{
  "arch": "unet",
  "model": "text-conditioned image diffusion model",
  "dataset": "regions of photos with short descriptions (Visual Genome)",
  "train_examples": 203450,
  "image_size": 32,
  "horizontal_flip": true,
  "conditioning": "text",
  "objective": "v",
  "cond_dim": 128,
  "tokenizer": "char",
  "vocab_size": 61,
  "text_encoder_width": 384,
  "text_encoder_layers": 7,
  "text_encoder_norm": "layernorm",
  "text_encoder_norm_position": "pre",
  "text_encoder_activation": "gelu",
  "text_encoder_mlp_ratio": 4,
  "text_encoder_head_dim": 48,
  "text_encoder_fused_qkv": false,
  "text_encoder_bias": "none",
  "text_encoder_qk_norm": false,
  "text_encoder_parallel_block": false,
  "text_encoder_inner_norm": false,
  "text_encoder_moe": "expert_choice",
  "text_encoder_num_experts": 8,
  "text_encoder_moe_every": 2,
  "text_encoder_expert_mlp_ratio": 1,
  "text_encoder_experts_per_token": 2,
  "text_encoder_shared_expert": false,
  "text_encoder_positions": "rope",
  "cond_dropout": 0.1,
  "norm": "layernorm",
  "activation": "silu",
  "widths": [48, 96, 96],
  "blocks_per_level": 1,
  "scale_shift_norm": false,
  "attention": true,
  "upsampling": "transposed_conv",
  "residual_init": "none",
  "optimizer": "soap",
  "beta2": 0.99,
  "lr": 0.00096,
  "beta1": 0.95,
  "shampoo_beta": 0.95,
  "eps": 1e-08,
  "precondition_frequency": 16,
  "max_precond_dim": 1024,
  "one_sided": false,
  "adamw_lr_other_params": 0.0014,
  "grad_clip": 1.0,
  "steps": 12400,
  "batch_size": 128,
  "epochs": 7.8,
  "lr_schedule": "linear",
  "final_lr_fraction": 0,
  "warmup_steps": 620,
  "weight_decay": 0.2,
  "adamw_weight_decay_other_params": 0
}
Rows from block 3 of the text encoder, named by matrix and row number. Rows with one number belong to one attention dimension. Each number is 128 + 24 x the weight over the matrix's rms, rounded and kept within 0 to 255. All counts start at 0. Numbers have three digits each.
# q: attention query (text_encoder.blocks.3.attn.q.weight, 384x384), inputs 288-335
# k: attention key (text_encoder.blocks.3.attn.k.weight, 384x384), inputs 288-335
q.182:150109123147130132156112144108125129103111147129118124120172127151145137151179136125070139164135167138130111123125127123094122131123146159087134
q.183:145140130107094120087159142147149142125160095165142161133149111128150131124138134103117126099123107109151142119140146149126160131138108079115156
q.184:110141117125130122104132107133139122142132124122110090119116126129134141160107137137146106162122144126142119099132151138131127121148154121149137
q.185:107146140128156116137132139120136125138137146102108103118142178100131111103136144109157152154181133127120130107126150118123150172112125142163134
q.186:139149110143130130133136113145180107141148123117142128105126139179130102169124136097094107159135134161170118151096114129112104110115144129103133
q.187:124114095142102108134150168147139171137118094128097155111140122092132155112107134141114108141109155150129126150167124104111105110155153115132143
q.188:120116121125144157116134076127130129148119143125114114135096103090161144125136132142114138144157157141125132122141128129155150153121128152149151
q.189:153156102103101145132133125143136133142139132119144137148133096113139113127108099069129101111111134173166142165116106157111110116130123100095114
q.190:116126113110129100131162123158128154146174097136113120109166105156111140099147142135107143120078136118149117099148185131097111123131109151124137
q.191:156106143155144102109128095138136091130165105125111163166118161122095089137137144127159167112173144106116078115097117128144175115079116099154156
q.192:152151097126107147114120133114129139098137135088108145119105143141138130115143128119161168096107137133155123144082142122130103120150122141134154
q.193:128117177129137150096147084139100153136112153113097143115122127130130131094099143105158124112176096136085120110157148095157164150062111146129113
q.194:119154100125124110201155150122153120091146117165144087153137103110157096192194058145083102184055161158144182158057178163130092139186195141112109
q.195:139133118115139136127129158138123129107165135137083134130098133144090174155144127090160109092109146131162134176128113109090158123115132140105159
q.196:112140105104128135142141099153153157119139136106131117126119113152134135109105113133098127145089163166108153105091174109097105126113124137125116
q.197:115113103128121069205146124128158135139128099120135115138165121136138124149168076166100118191143178162157136134139163159152067074124123120119100
q.198:113118112147116141131148110147139093123149148111100146082130157110128159109166152134096152135147068118109132131119140118100120141151084126129137
q.199:129139126123102100131131127127117105113142143120114107125120129142104135141175108155129114125138111144180142172140104149109128169147160116181079
q.200:126087122123138152111151095109114135150086118118144147098111126118102128109140178117115143138138114139061131097134133105102143101096119125108127
q.201:125097132143154142093140139139154097109112154120095145174141121113094154156153150083122117161119088167136115150180112093105157124165151109122122
q.202:128149125144118157119138131092146113137099146110139131160119096149175123105121110162120108131102121139101127119093137088107144134136129173144131
q.203:141147142145105125145143142109097169136156150123155101126164137124132121130105132164124108115129118152096101147114145108105145104131117116146115
q.204:088145122127171090142162129117133162099142153136122104166140126109144115069154143105088135169104141117131121119146159092160147161142096125155123
q.205:116131142111131147138137109122164144139162151106145115127140126156114144126158115131130126147133114114135115123104108112124110092138120149140148
q.206:122096103113105165124105150156167144111139157139134103147135110102155118152140136105175094124152121103142133129136119094112129166150151137107112
q.207:119139159133105120096121164085152100125074165123122139139123129129122107099140157146122139158129110127151142158161127094119130136109131139099156
q.208:121146113119141113168111138092177122106145152132184104135160098103127116162149128127148104143102144127081144145121109110054136114160136152136109
q.209:128157141160150128136145128126152135144142122134140141155128153101132116157107148096115133127120133149154105117124139153170128138105119126135125
q.210:142111117145105135101145124124117132132141116147144110107139116103129154128124131131107152120110096112100119124120108126110151151159122153147096
q.211:135140119153087123157145122118144139068155134128137129107085140134101117128157077122131147116111099121155160083111136114120121135109124150103138
q.212:117119131126126109118128163096150120120099139138152112104122154107139100138114108121151113149122100112175116159112185131138124125107115126109110
q.213:149135126103172144146101173103126140125124106104139144136117114093114128160134133133127165116120117101182097074131110138102113141128115125112115
q.214:120135128142124133132125166134127153161130118121086139122122108130129150122133167111150108119125117147167145123150121159115109148088098142112098
q.215:131129102172121114123117159149161143109103147166184135122154120136091139149109115087133135193138160159122158137113152081124123131151146150071140
q.216:124100125140158150143112107126144130157137146099134125145141156128123127136108159133123122144142131101145096156158112127143139110125097147135104
q.217:164086122100121172112134115112147143151140097106117135143092135131136126128098129153165159132114121105118112138163097168111141109102132167118122
q.218:113130154145091103042125162112123107093112133126124161100100122120091134116111141135167138108152135110116114124140126110146160151112123124120123
q.219:116104133137118109111101127113116168160165118133158137144145102124101101146107126175132137153137158119104146132140159158121131143122129119105123
q.220:148130124128118120159146145120141101127121102138107169137159113127139118099126101121097129134149113117107144141136112115119107161079168112088108
q.221:181137118125139156110109103128134118153081100087079146124096122133112168107120184103118166091160110099130142107141115112132134103088118144175112
q.222:151131150153107115119121111096100105143098109113129170150122140145124106105128154149137113139153114117128134159145132141122109123141129131135139
q.223:116123109096123125128115156092129123156126129122151070181145114126161110157123094124110132126113124138178138150138128116111090155163147120120132
q.224:134156149128123125149114113132152116109147125152097068116111128098176112093141094123103141144103120129130096176096140163134134123086133113113146
q.225:170119083115129125170086116101150143155131094104118119148156099141119135148138122150138105119110151132165119141109154141174139139157117163143105
q.226:154137107098114128132128127106083146139099127142136138138153139136135126132097133151125118136128129111133163121124127112115138145121129115073143
q.227:133122149094150122120122102136095174113115107166135157090134093161113130124117140161149140121162098121121131142129137167138131125140108136167124
q.228:107158150124134113147127109108132158143130105128138158150116163147089114077107170121125147113184101119127107157148063105125120148130141103122135
q.229:157136110106145142138145087149150125092124141118153150105115119160135125135146138122136170097142116142101149094140120126119116099128089127134110
q.230:111110121136083116116134131122154124132120125128093087116147126137112147135089112157138085138103117154125155090143164123094138116105124144110181
q.231:151146113114152140153153090130127113151101126143135146116126139131145152113124111107164096092135157077113101117096120106137118099094160142094131
q.232:116148117148103121165158121152119121127139115120171106102116121123139145119078114106110127134110127131150155151146150144127097126183120112141106
q.233:124141133114148121104128126097093123124125111113128105141130131144130138126121121133125109112147127130123132096165132117122131104134176131133096
q.234:118109140112102141100105120152134103102151159137123151158128143124137072142144131112123122108132107061111141137155103103139129135106155118158141
k.182:142130114125138156160094114111148134132096125154119119106117125119145106104143159107122121134119121129133143149109118086148147093100117125104103
k.183:164164132117078150140130151135122098123100110149092143144154139120154099124139123124127147135138102136136118127137138120124160115111129159082120
k.184:130134129126142094147119156155167104160133156117146111128144130106131143140134144136098124131120140138128140121150132149108141116139125159122138
k.185:131143135115143088121113122106124116126116105119140124127108104163146130113123094121175130143120152124151105108140126122131139084093140119141131
k.186:128117159126075115142144080138112115129109141152157171132163113145128159108142119158206121132153093094101102177092163122097122150131106113113130
k.187:127125125128098127122108128130089139118140100163105123123128150163130102119141086149115109116107114125125146151097146123093138165108107106116115
k.188:095116145136092151148124101114132126127122129144132122145155140131121152131119132123102112108126137135106140142123153133173142123156108149110135
k.189:129085130131126110139146152140133099161081126143125107112106121117119113123149149138132109142173131092130099138127137122171187126147118126160139
k.190:121129148106121131112095110150150146127166143146142150132149125157146097102119146096134101145132130144133138107131119130123125131120130121137119
k.191:127120137132078143099151148073131135085133099123171149128117113107127188136109125136126129082118131131132087122057086152159094107147150128123136
k.192:118082113137144126175114137109128134098119099105144116099133121164147138150125125137100138127099106143135120156145157174183141124152123164119123
k.193:123120089139130080156125135130144141088146171132084117102157099138163103093122083146134147110127103077141138077110148085119121162120092138128150
k.194:146084140122119139150108140135116133145127133118138125179146138080110121140096126160118134122128101128137146150140120112140146130144061140125105
k.195:174096141141088164139122143124107165100113105139127079165117135123131121122109140090132124126162159110103118148114129109123176130143108126130129
k.196:120125114107128108094103115091154148150170140158127114137122130104115132167124124083083133069125111149108144151122107140128124098133149141156116
k.197:145102167107142111151113150086112096152114150145134124107128155134108086117139103132129115135127161148096141103075127085112108120109113112145130
k.198:150107077153116111123127113117149112142117124120106128130128137178095140136144115138129115138111130153115132171114135123161150079141112129137145
k.199:123110127110109141111147108134118097126137143114134117163121105153099097162152120083117115126117128136140098139158096120119128138103115125138152
k.200:144122169145119117120073119146107150123132136141149110160142115142105168104074147102153122112143143130133149121144089153120124131161125123124085
k.201:155120124128155169167139165122143118130154136093148118119168151114155139075136132096150121124119130104137128162123122152146153105116126123160126
k.202:117111103132140143135144138119144150142142125088153166092122150142124117112135101144138134141101147112154132143099132122133125109087094100129166
k.203:139183095146141109164130122175121125123096102160150126148122119129075109145162097129120101142137101154124098140127130135128140113109109128160137
k.204:107137130138139130126135105120151115129141120144139124118127141124120160148113138139124100137137145123144128105137134116125143138107142147122136
k.205:105132151145146175130090110149104111105156116163129142110138127132111133125105132155156110110133157140135131094091131129153153110100103142135136
k.206:101140130128113112115139131142131113145141162093110145135128123111075133153127118149140129159104109128117109140131144132116122120139148127122148
k.207:120114130132114129111149153095097119134100153169149126125118135105163118131114166121132134113164143157122101062118160114121136114145092145083119
k.208:159159118114149118129113124137165102158126143111096136116117134145111132100139139139138127152110102116135112168114139111137149165082126163129119
k.209:100127129118134132116095107119145124114129177137147150163137107156125169117109165148121134131170164130118134102147105100153158086114109106130103
k.210:138130135078145125133116109114138115107164108145140097121128134124117150126156087121165138093130128124157145142127161099152106120149149115151147
k.211:132142170141107153146123123130123125158096137095118134083112102131115124123156111114113096121142124114179117121124129104101142118099099157112111
k.212:144137126138130128084122156146113112136137135085124085140118130118102132103100155129096130159127119152108135124133134156127117120128110122130099
k.213:118115138140124141095114177080106121106145161155126101168137126129119111116120145100100134107101140100102112112105126114119138152145113138139141
k.214:140125130144143075143070157127120132102099147150097158135128100127109135131097128088085098157111114124147151085123145140165142148115130133090128
k.215:118151130138153109152107126124148151134142138084084104127122136137152096116131129143133113123145153152075150128126132122130148117115141143118093
k.216:123112169147154155109123107122139128097109122121112134135147132050131076130121135126123138124126140116091133110094107122152114121114107093160151
k.217:144136124129108145122171111164140111147099085117160168163096155141150095133166098157141154161129142134134104153101174103093124142151130125130176
k.218:122104152141091129192182119119142122162089118132130111101120170173174094162224128152193110183096126116104153160121164046099122201158101125083166
k.219:125151139134083086133127089133145121131154105125139114155140113122131077156123107157110138157141118141113110166111107126097093136095129148136143
k.220:101153105132150139152157117143102140136101111131130143135113140107157124144121121137117122134127115095120141080078161106154103158116112106108155
k.221:153136099131110115121093125092155103094147128145096107084136145095117074032126101135135136136142106115105154130138130134179143110118114074126093
k.222:152126136104143077069087147115141128138170155120105077153144118100115117088116112087115151086098119071117121120131113167125117104151095158108127
k.223:115158154165136111120069169154152105122131134145097123118166130125163097108132139140139127135128097103110134145122118123128163136106085136143144
k.224:160141129144154138148122118130126096112183120124126140100133145147099110127165120142109130125150145101145163158103130138155134116122130118116152
k.225:142092104121127130163123116114140114126117150101093149105118124124114121113134113120143139152144119104093150112087142117104142114127146126154086
k.226:156129154107103098108128113120147141131117115113132119137138137075091116151141107103131154133151131129096150124114150131085150134160117150118159
k.227:117122119138140130110129132107116147132142096177102121132142148119139163116119110152128161120113151104139128098155132171154147111150131142146144
k.228:128114100153114169132134138111104132109102161139123103138114102121141144110155131159107116139148136101114117099141140138150096129167113147148149
k.229:156098122166160147121121162154114111135133118163172130137144147128139152111105114119117135090115105110119103113105123138142083126121122144125149
k.230:111171101148151146150092095146143120131145124121127109097100121114120136121126107144080133125114159138087136127149095140131159121147137155117138
k.231:087151133137112147119120117126085125111143122124173115119110113159100112086134146147123151093108144128109163186118145141140191128145142156100126
k.232:135161140141179134177142106094156102125123155108092122131146135128142120137120129145143090170146155157066119094156135106110166142124129122156117
k.233:094129165147134120110102126118132142123126154150106103190131108151153173152134185129103128164120143119108127123149115104160129110108121146136117
k.234:115124124148149110168130142146127154125138157119149124142132122073136111141118151141131161089156145123175100140105141155121180139115135096096079