A small text-conditioned image diffusion model, trained from scratch: trained on regions of photos with short descriptions (Visual Genome).
Rows from block 3 of the text encoder, named by matrix and row number. Rows with one number belong to one attention dimension. Each number is 128 + 24 x the weight over its row's rms, rounded and kept within 0 to 255. All counts start at 0. Numbers have three digits each. After the name is the row's rms in percent of the matrix's.
# q: attention query (text_encoder.blocks.3.attn.q.weight, 384x384), inputs 0-47
# k: attention key (text_encoder.blocks.3.attn.k.weight, 384x384), inputs 0-47
q.227 084:112162108104100140097102068087144157165147117104120108106147151103167126209097122138135088125188168110161148108122128123134115100162144149162114
k.227 080:104139202119105136112177144133105106132142138134113141122121092133141102130157151129104120154139157103136132152132138125145157091168133112092114
q.228 088:139130114127102110091120111121132156123088104125104159147134099107085100118153121116154132146111150120126126126129120144122131110113104168140187
k.228 086:131112130085110116126085160132127107135136104121083181115149123110118107102125107093163108145095153097127123092121169137114133188153071128105150
q.229 089:143161094128125114140141124064167127133096145135142095170115159118109117116129119114094115152145164156118158135117067136099141127167171109179102
k.229 084:158093138169132183157127122150112151114127173143115110145111131124105133139163141120104137122162109105141139117091106156135118146111138140141135
q.230 088:114140108093118181097148106152117158162135107125140098183160194145111140142149095123082135094168121136134135154121063124135097098165113104087139
k.230 088:087133119128081153130136105092109138120110146120139117123137138104123162138139091106129160121088150160114089120149145129108118109179100151126148
q.231 088:128090180143123134118131118146096116163114094125143110122113117129123106068167107141124143111128128164161136129122134144119125160102137086131176
k.231 085:127085116166106139166153137066119133146166111144140141140131154112127110123094127087140138119170130108131119126132142131113122094135153113137099
q.232 089:119116132114143129160159112131129153135134148127137164128138204111164119166135142138144129121129127107089154141135101119106134096153111116127136
k.232 089:090130153116105185157098155116126103157086124134171110126110099105146138136116131150089110120111108131134139147140163138127132094125105127123129
q.233 080:153128148140135123124131162132108111112137125136155153137131136104167144132167157121146108095087153109123098106169113115134149150120100105155113
k.233 086:173116145109118103122086111154100104148127125149082135116113140127157139068190102098109158120133092138085111139113119133131128149129119109139162
q.234 077:090153140118132132128102153098090139092184115114113142141122137107151104137104111139135109151088109175137122106099182150140125132142111115156147
k.234 084:162102128132110124150115112156106129125149080088119145128126144189150171147133120124155147102100163098135157157148103135155132180131099142128118
q.235 082:165150125147131140136135160134122174143125097172124115089060139126138133131135158106132129133110115142152093132117130132107075132129121108126192
k.235 086:112181170071148156134148106137128117152101128112107125154106162124071110122122104151126198120141104133112137068092152118155123157093105090118136
q.236 083:147107139098117139168122141133159143172100120126138097141153127161144174160122185127122145148102155141167130108154093128118102142123083089132145
k.236 088:111104177138154138104155116140105119134114139147125122114152121124116152105092111090112122111147084115138133153152157108079132115116157126112098
q.237 084:079161130072092118184093148102095170154132122115141127127120137131142135120133068098139140121138134123126110130151058113130109114157105164152135
k.237 088:094141139097138139171154163151120074174071162110155103094074108129153113116111134128117133127117139131156129161146130087117109147189138119165131
q.238 085:123114165146108069138072113151107160182108132099174126120093178144169152069124097088114148126152164126119170091161109108129146131141089140171128
k.238 085:127100103160106100135135120149099121144123140100143144097142092099141133101125133138098127169069146136123113123127140125112156131142153138148120
q.239 086:175140121160103137149129112131132133091102155136112144048147109124125087128098145071112187140116173107117135121088151132153134127148064133149121
k.239 083:167119134149144119124102124131150161121120141129132114070119112123143121091091125104140120139170143137105126146111118087142140134162105117100065
q.240 142:080146101139169144131120151141126146119156122128142098108147117129136115087129138121146099171119129158112138112163095133127093117136137120162134
k.240 109:107132098121117101164135131097126149100155100104100116142114155113143173090160145135152141131080118110135174141174139141173112088165134130131110
q.241 191:128133157104088116136124117091117122124147125093128130163123099095110141109125124139095113127137138105124123146136124130093111164123128130143159
k.241 154:083168143182138114108108119158122148143092107101129121089136137113190173133104109119171145155122113120160153140131128142119160077141146118114099
q.242 181:143117116127163101113105138118088148151107135134134100120121184185175122135104108108145143127153081106176108074167114134080130143163119143123148
k.242 147:137108095132112146120101128138175081131091139134118119096082127135118139109094157124148134178126087107199134113103150130125070128086122145131141
q.243 154:156139116117118093068114134129099137142104106124081165134169090108115147124102160125119149130134094106138143104122144156122087147114124101127175
k.243 144:090127144118159141161131117165117114160109112165121108128135164114126138132097090133121144116151079107166138155114121121090120172095156106122109
q.244 182:103115107142108114131118131086169132092124144106148094114110113155120138111123050155123140159092128162087140142174111158164106090114110116172121
k.244 156:129110144124104137118085133118101113123121127145085155178112085126110101153146131131142065150125150102131086123129102160165133119126150099167090
q.245 232:159168109087108104141166158137120124125172089118126151139133125135143120145121119150118119167094126132139116146104122174136139114164144106160148
k.245 164:144118163143150102096156117128125107106142117095123103160122084170139108146161154127158152129117123151125121098164169136159156101140132172099103
q.246 156:137129142176090142133119093125103116117122153153157093091091154161134103126169150111112115112148148081137122169180142100140120111110153137090167
k.246 164:124150124127137087174111109119107144113145092131135116137141179100145164143077118122138142154106145123098161178101144172112163067135131163160116
q.247 167:107122129122142118145122141126130164145117133151141168104157141109157117141125123146127168149111146145111121171101100163104190130112123129165081
k.247 173:077137125165132152122130114094105118095110112100130097143109062159141102106132131135130145120118103166167151117124130103136087142104103128112125
q.248 167:147153122154131070121122115157095209172157097152135219126148082157131131125091115125115139122115125168097125151140105165122158158156135177151108
k.248 158:146118098135075167108106147111098098132099150153150164121131114149117166112152149119093112173093124163130093135117143143159135124127128136166103
q.249 161:107151124105165119098172132160176093173125163178096097097105123120135125158112117155116140124124131118116137131104143102120138124084161142110111
k.249 221:124162158120169097149102132149130152152151125105108140118143188135116120140074115115144139104140126111100162129137099149085118144117110159133078
q.250 145:129080096102137137122144133106159085134117142143166122118136093121141146135149148160145101133160115180139091100116122077128137126113169126117128
k.250 141:077122155118142128150109148162112146134180128122170157150159157116100141139114110139147127158103112129106144121098091135107170147098104135133105
q.251 142:105145099149136114163100133140142094134115133165142144127143201075121126120081073072130121095145130148164152122053154149125146102104142117147175
k.251 168:000123111166096109142138119107140129131151119086108123100133113131131142144129133122149133112130114112159121103127158119142115109156117111122096
q.252 129:167112138171098141181177157116142160132089126149139125141124158113112127107149133186106127097116119136123138119128129114109128155124131101116124
k.252 132:114136157107174146108095160117156169111124119136173168129126139122130117157112099127150128145137109126072118115187141129102133082134118139152082
q.253 104:106108114111172100086147122122115113110145124105072122124170148124160112154109116125167128116141149129129134111098130115118173116120097129126118
k.253 109:101146134104108144169105107104122139116135103133164128167136123131128151135103093108144135101149126111085106129185101115131131170141120149109182
q.254 113:139124125137141177162091133138144072124119125141126104176115115101153146091089178121110104146123116117161160136102103168135083120115131139137096
k.254 112:090140099147113157104132105114120152120126105052110105107149135181163150077163109124172085150126161119149128098189125156111175107155110127106118
q.255 100:164109129128112131133086154139155165098120102139112161142146119133140138096111101120104140090151131123084136058097126106144157162134078117158153
k.255 112:155116099119125116119105162143115128156148108095124100183156089145119143121115102113132130134131148116108124136169134104146096118101132157079121
q.256 119:136095124130114125088133174130120078124097097160100145086130159120094132118100135152117102099162082182145155143089120099137142175103073139148124
k.256 127:082084148156148126113108126139118129133143090110139099158119124137173097097145124112153113117172118140170100152175132110126115091134158087136124
q.257 099:129142135115093112107142156072143099119143128110114163174102084128134154163156126122123112159148106174109153177154119128112097140124134188108150
k.257 094:102127069172103115108144138145136172079127105166125132122131119160136087131154101098146087132150152128162123140172117126132177133101144138093120
q.258 113:151123173138116144171095120116121102137127138133185144130167144133100132142124116128099121130135122140121126141108115144109129144138133130073140
k.258 111:107129175156142094094118124125117141135128105116110075115091140136156157145141135134108098149147130110131168132148158147116115041135151116171095
q.259 133:095143158165153120109146123138117104152131160162149120145151136124060126124107105136110124086131111116107117142096139149117166156147139121061077
k.259 128:189128099116145129158132109137141118123129112140124157140119116145108126127125142113128106122120121123104118128170102120114125154121128145105150
q.260 098:146110096137146161146130150099137147149140111125134136143114114166103135147119199152134108123127136123140132133171122129170091105138136173133098
k.260 113:158104135155129151156120113133162110145107151139120169141124091081132156123122143133104139171128128102130118096094113122117142135113127114154101
q.261 128:124101115126169090086133120125124125148153104077110108112127172124110136121164117130119161143121157101156185114140134112136124145142136143111143
k.261 122:135160152123150156159131118096107153187127130140099155165129107155136174115090108143124152120115128120121139149116144127097153159152118154137118
q.262 102:135136146130104158110113091115141127130119147127177109138181147133168138150134118125127102095116157115121120134176141103155140089132140133095136
k.262 109:121138148100119152135142136180123126114126142140098164101149150134144120118100167153106157108125187136127132124071117142125126096132143097154111
q.263 120:112126142117064124125114164099113127130123142132090132126103158107140084158131143129071115139163179128117173131120109149107069146109136094123135
k.263 134:169168123134142131084124124146151091113120108066139145121116127148163086143133133128119129117141063126147115101153183139159137123100152157129105
q.264 129:088175104139109125137131161120155153146093127100147145099104119097151153107126091096103093136139165131152130091131128153088129083094138126169115
k.264 117:116167097147153129081089143192138159113106163116132126136125107114140148126113104085129161102134091138137149138057100126119146089086131132099104
q.265 171:142187169134126143126105109109103114124131141117113141118112091095123161143116117106137140109144129124138089112122147106177116122118129102122143
k.265 149:101090108132159092115160123133148115181127132127149127087111134121134089132101146146127158136126168143147155123162114117092144095116099150102161
q.266 176:119110110109148112097128103082149139146099178171132158140148092137109147128138120131115087111143176157112140120081108118089142132118114139105098
k.266 182:095136144045166137158146140163174116140131144127123112093145156102137127125097110157128171094174137134119196149085133131095119085088111154073108
q.267 141:130144134133108099074114123175139073093141118129163118140140127135163140182135171135160137110115115149071129119130132137117109182164128117125092
k.267 120:124099109100160168124171099137149138106079152112152116160121158120128156144157106147139138131142126154130141098160134147138135144171148102117110
q.268 182:119142144089123130140103134136118131122118140118131078118142131106120105104150133121140164111109136146144172138078100131145123117087121161127109
k.268 184:163135120153121163093113126109117169152138136160127164153145078106149102122122131097117104178107134125145129120169143138140162148136102135144130
q.269 217:089130092110114155097172134120160100123142136098156068136108071173107148122144103110141143145118102139123129153136152116141102092112170157126133
k.269 171:154111134144117136070132140105152128113145125116107169153129068105092107107127185136125127153077158145083126095132115140163140157109126141131134
q.270 150:127133101115105148126126117118149121125094134153130122116135131090113095110167156146093113127131141131162126156130152139113134153119137130102095
k.270 163:139099114085112129149134124123123132112115112149156130175167179172106141092160086133113145105116148157090166170091136128141166131126112161112109
q.271 159:136151140119139081123127117154091154165163113120126174155191128147141113156125120127194115173129171149095127132133116160102143095132124149163117
k.271 169:194105124181089178081156160102113088127138111115144106156111074155141137130175142155134120139126100129170078105165124110153131156113136114100151
q.272 155:117145125136131049102102132132077160109141111172106152155165125146143129105121060109186100129072117138077136101148136145139184190136099142135103
k.272 138:151097158140123115140125173151166083126106143127098090123112154109126135126127169140081119115168125090142145147112128141165140136107149089089147
q.273 151:060136163140129134115124102158164105127122131120190076149109116152142119167150153162115113145133143135146113107124150131162099035091131118122128
k.273 181:100140134119182111164114109131148132119110119117113113094143142157082130156075093126150137083128109158107163093047114111111139044113117141138062
q.274 159:112104090169093119094142113137100129120118135069164103134121062136117115174184202114125105151133138090159118114165125126154133114137143105114140
k.274 145:107164125149138129122145149160139104121084138154113110125135136118142123131119113121144130119112117126118139092180145143123164135097109136114086
q.275 110:119091110104094158126139140155184117145120138140141099108123108106177106143132125133112148130143141147133118093178121121146114112123158124165126
k.275 129:115178157122152139134069093096138157173150125099090124129192174133113142181025086073134118098114127105108158132134114168096141146146098143168085
q.276 115:115076141114118163100123139115180140138110159114136068126106124144139127128164145143124120162116177118105105137148150100112137101081159143100151
k.276 126:095150134117121138140107108172121108137134119097077108091125171075165159119072102117124118129135145113139142148098101150095124173108149105142130
q.277 098:145134084097066131133124109130098161163120133113084158158121124126130128144128161138102125151151143144134112152104116083133113119120150117151099
k.277 093:129123130107148122148140135126173143114127098129117133149099119144148158141117126146124158147106082083125140103138139120157124119100122131118103
q.278 137:144110124154097113092155124102137114105115128097134139132099056137145060098084123135119112140100144114136096151137105147145157115168098108123141
k.278 127:137129131125120121075138145151127122143120079144149159112112113103117103133129085172127121121114129127134147093108145141160137070135108152148114
q.279 098:094102131158192130165125134162137103130160135106084087068108114159172125109152116129115131112098113150157147146167118117150089117139125110134132
k.279 102:092159159099130120140148113195137151110115125153121173107139137105103121121110160112112126170148171146152154098133131107076104147100163149135128
q.280 109:138138131106120135119157139147119071095112126175121134114105137098116173149156142108103121133095179166143119124126126099140152090107134110158143
k.280 115:175124138156144097093151101139145090126137183065102188134150150089157115104119138119166122143117107113136151126159119128126143066102077099115095
q.281 153:163116136131136102153097143155123109160128128160086152123141143102113151108121183121113095109140151157101135116109114130126134127110123115152131
k.281 172:062128105108113127113143119105116152124136108148152116133111125152147138140137129141157139145108121131108135126066146135140139081118131160109110
q.282 095:091109173148115088123129185152140131132141073106126129091148120143167136107105076126089100136150121132103143102187125180142147117113127107161135
k.282 099:097111145137111143134109159105090100135125093132119120128120143138103118148109122140092094121126163118095164142128170129139119131172136125153103
q.283 112:137100124127099149102121138085117096126106110070117141139125123115118098141119146120175100187127125121098069154178142120144154123142136144144133
k.283 102:135179127135099119121141169151152152141149137161121151133098114187164142169148148124115130165119146101139100089149101138161131136134151105140125
q.284 138:168134149110134110127142116151129133078140113081117132113093081134138145159077146134139128164117113134129105121123135101128123174114127117117141
k.284 138:177109119112148104143140118091109140168115131148148128113153109057103158100133106129122118090112140137107099128116129127108127205129131172098126
q.285 148:141105130103139108121111100111109163126133128123128108114116146124165116183145202133217140136112152121101139135181113135125142177133099144135115
k.285 154:059116119108134129119120153146125133128069141142116131135134152119130146145129129148094137080134136134144120147088105105107142115117115112126130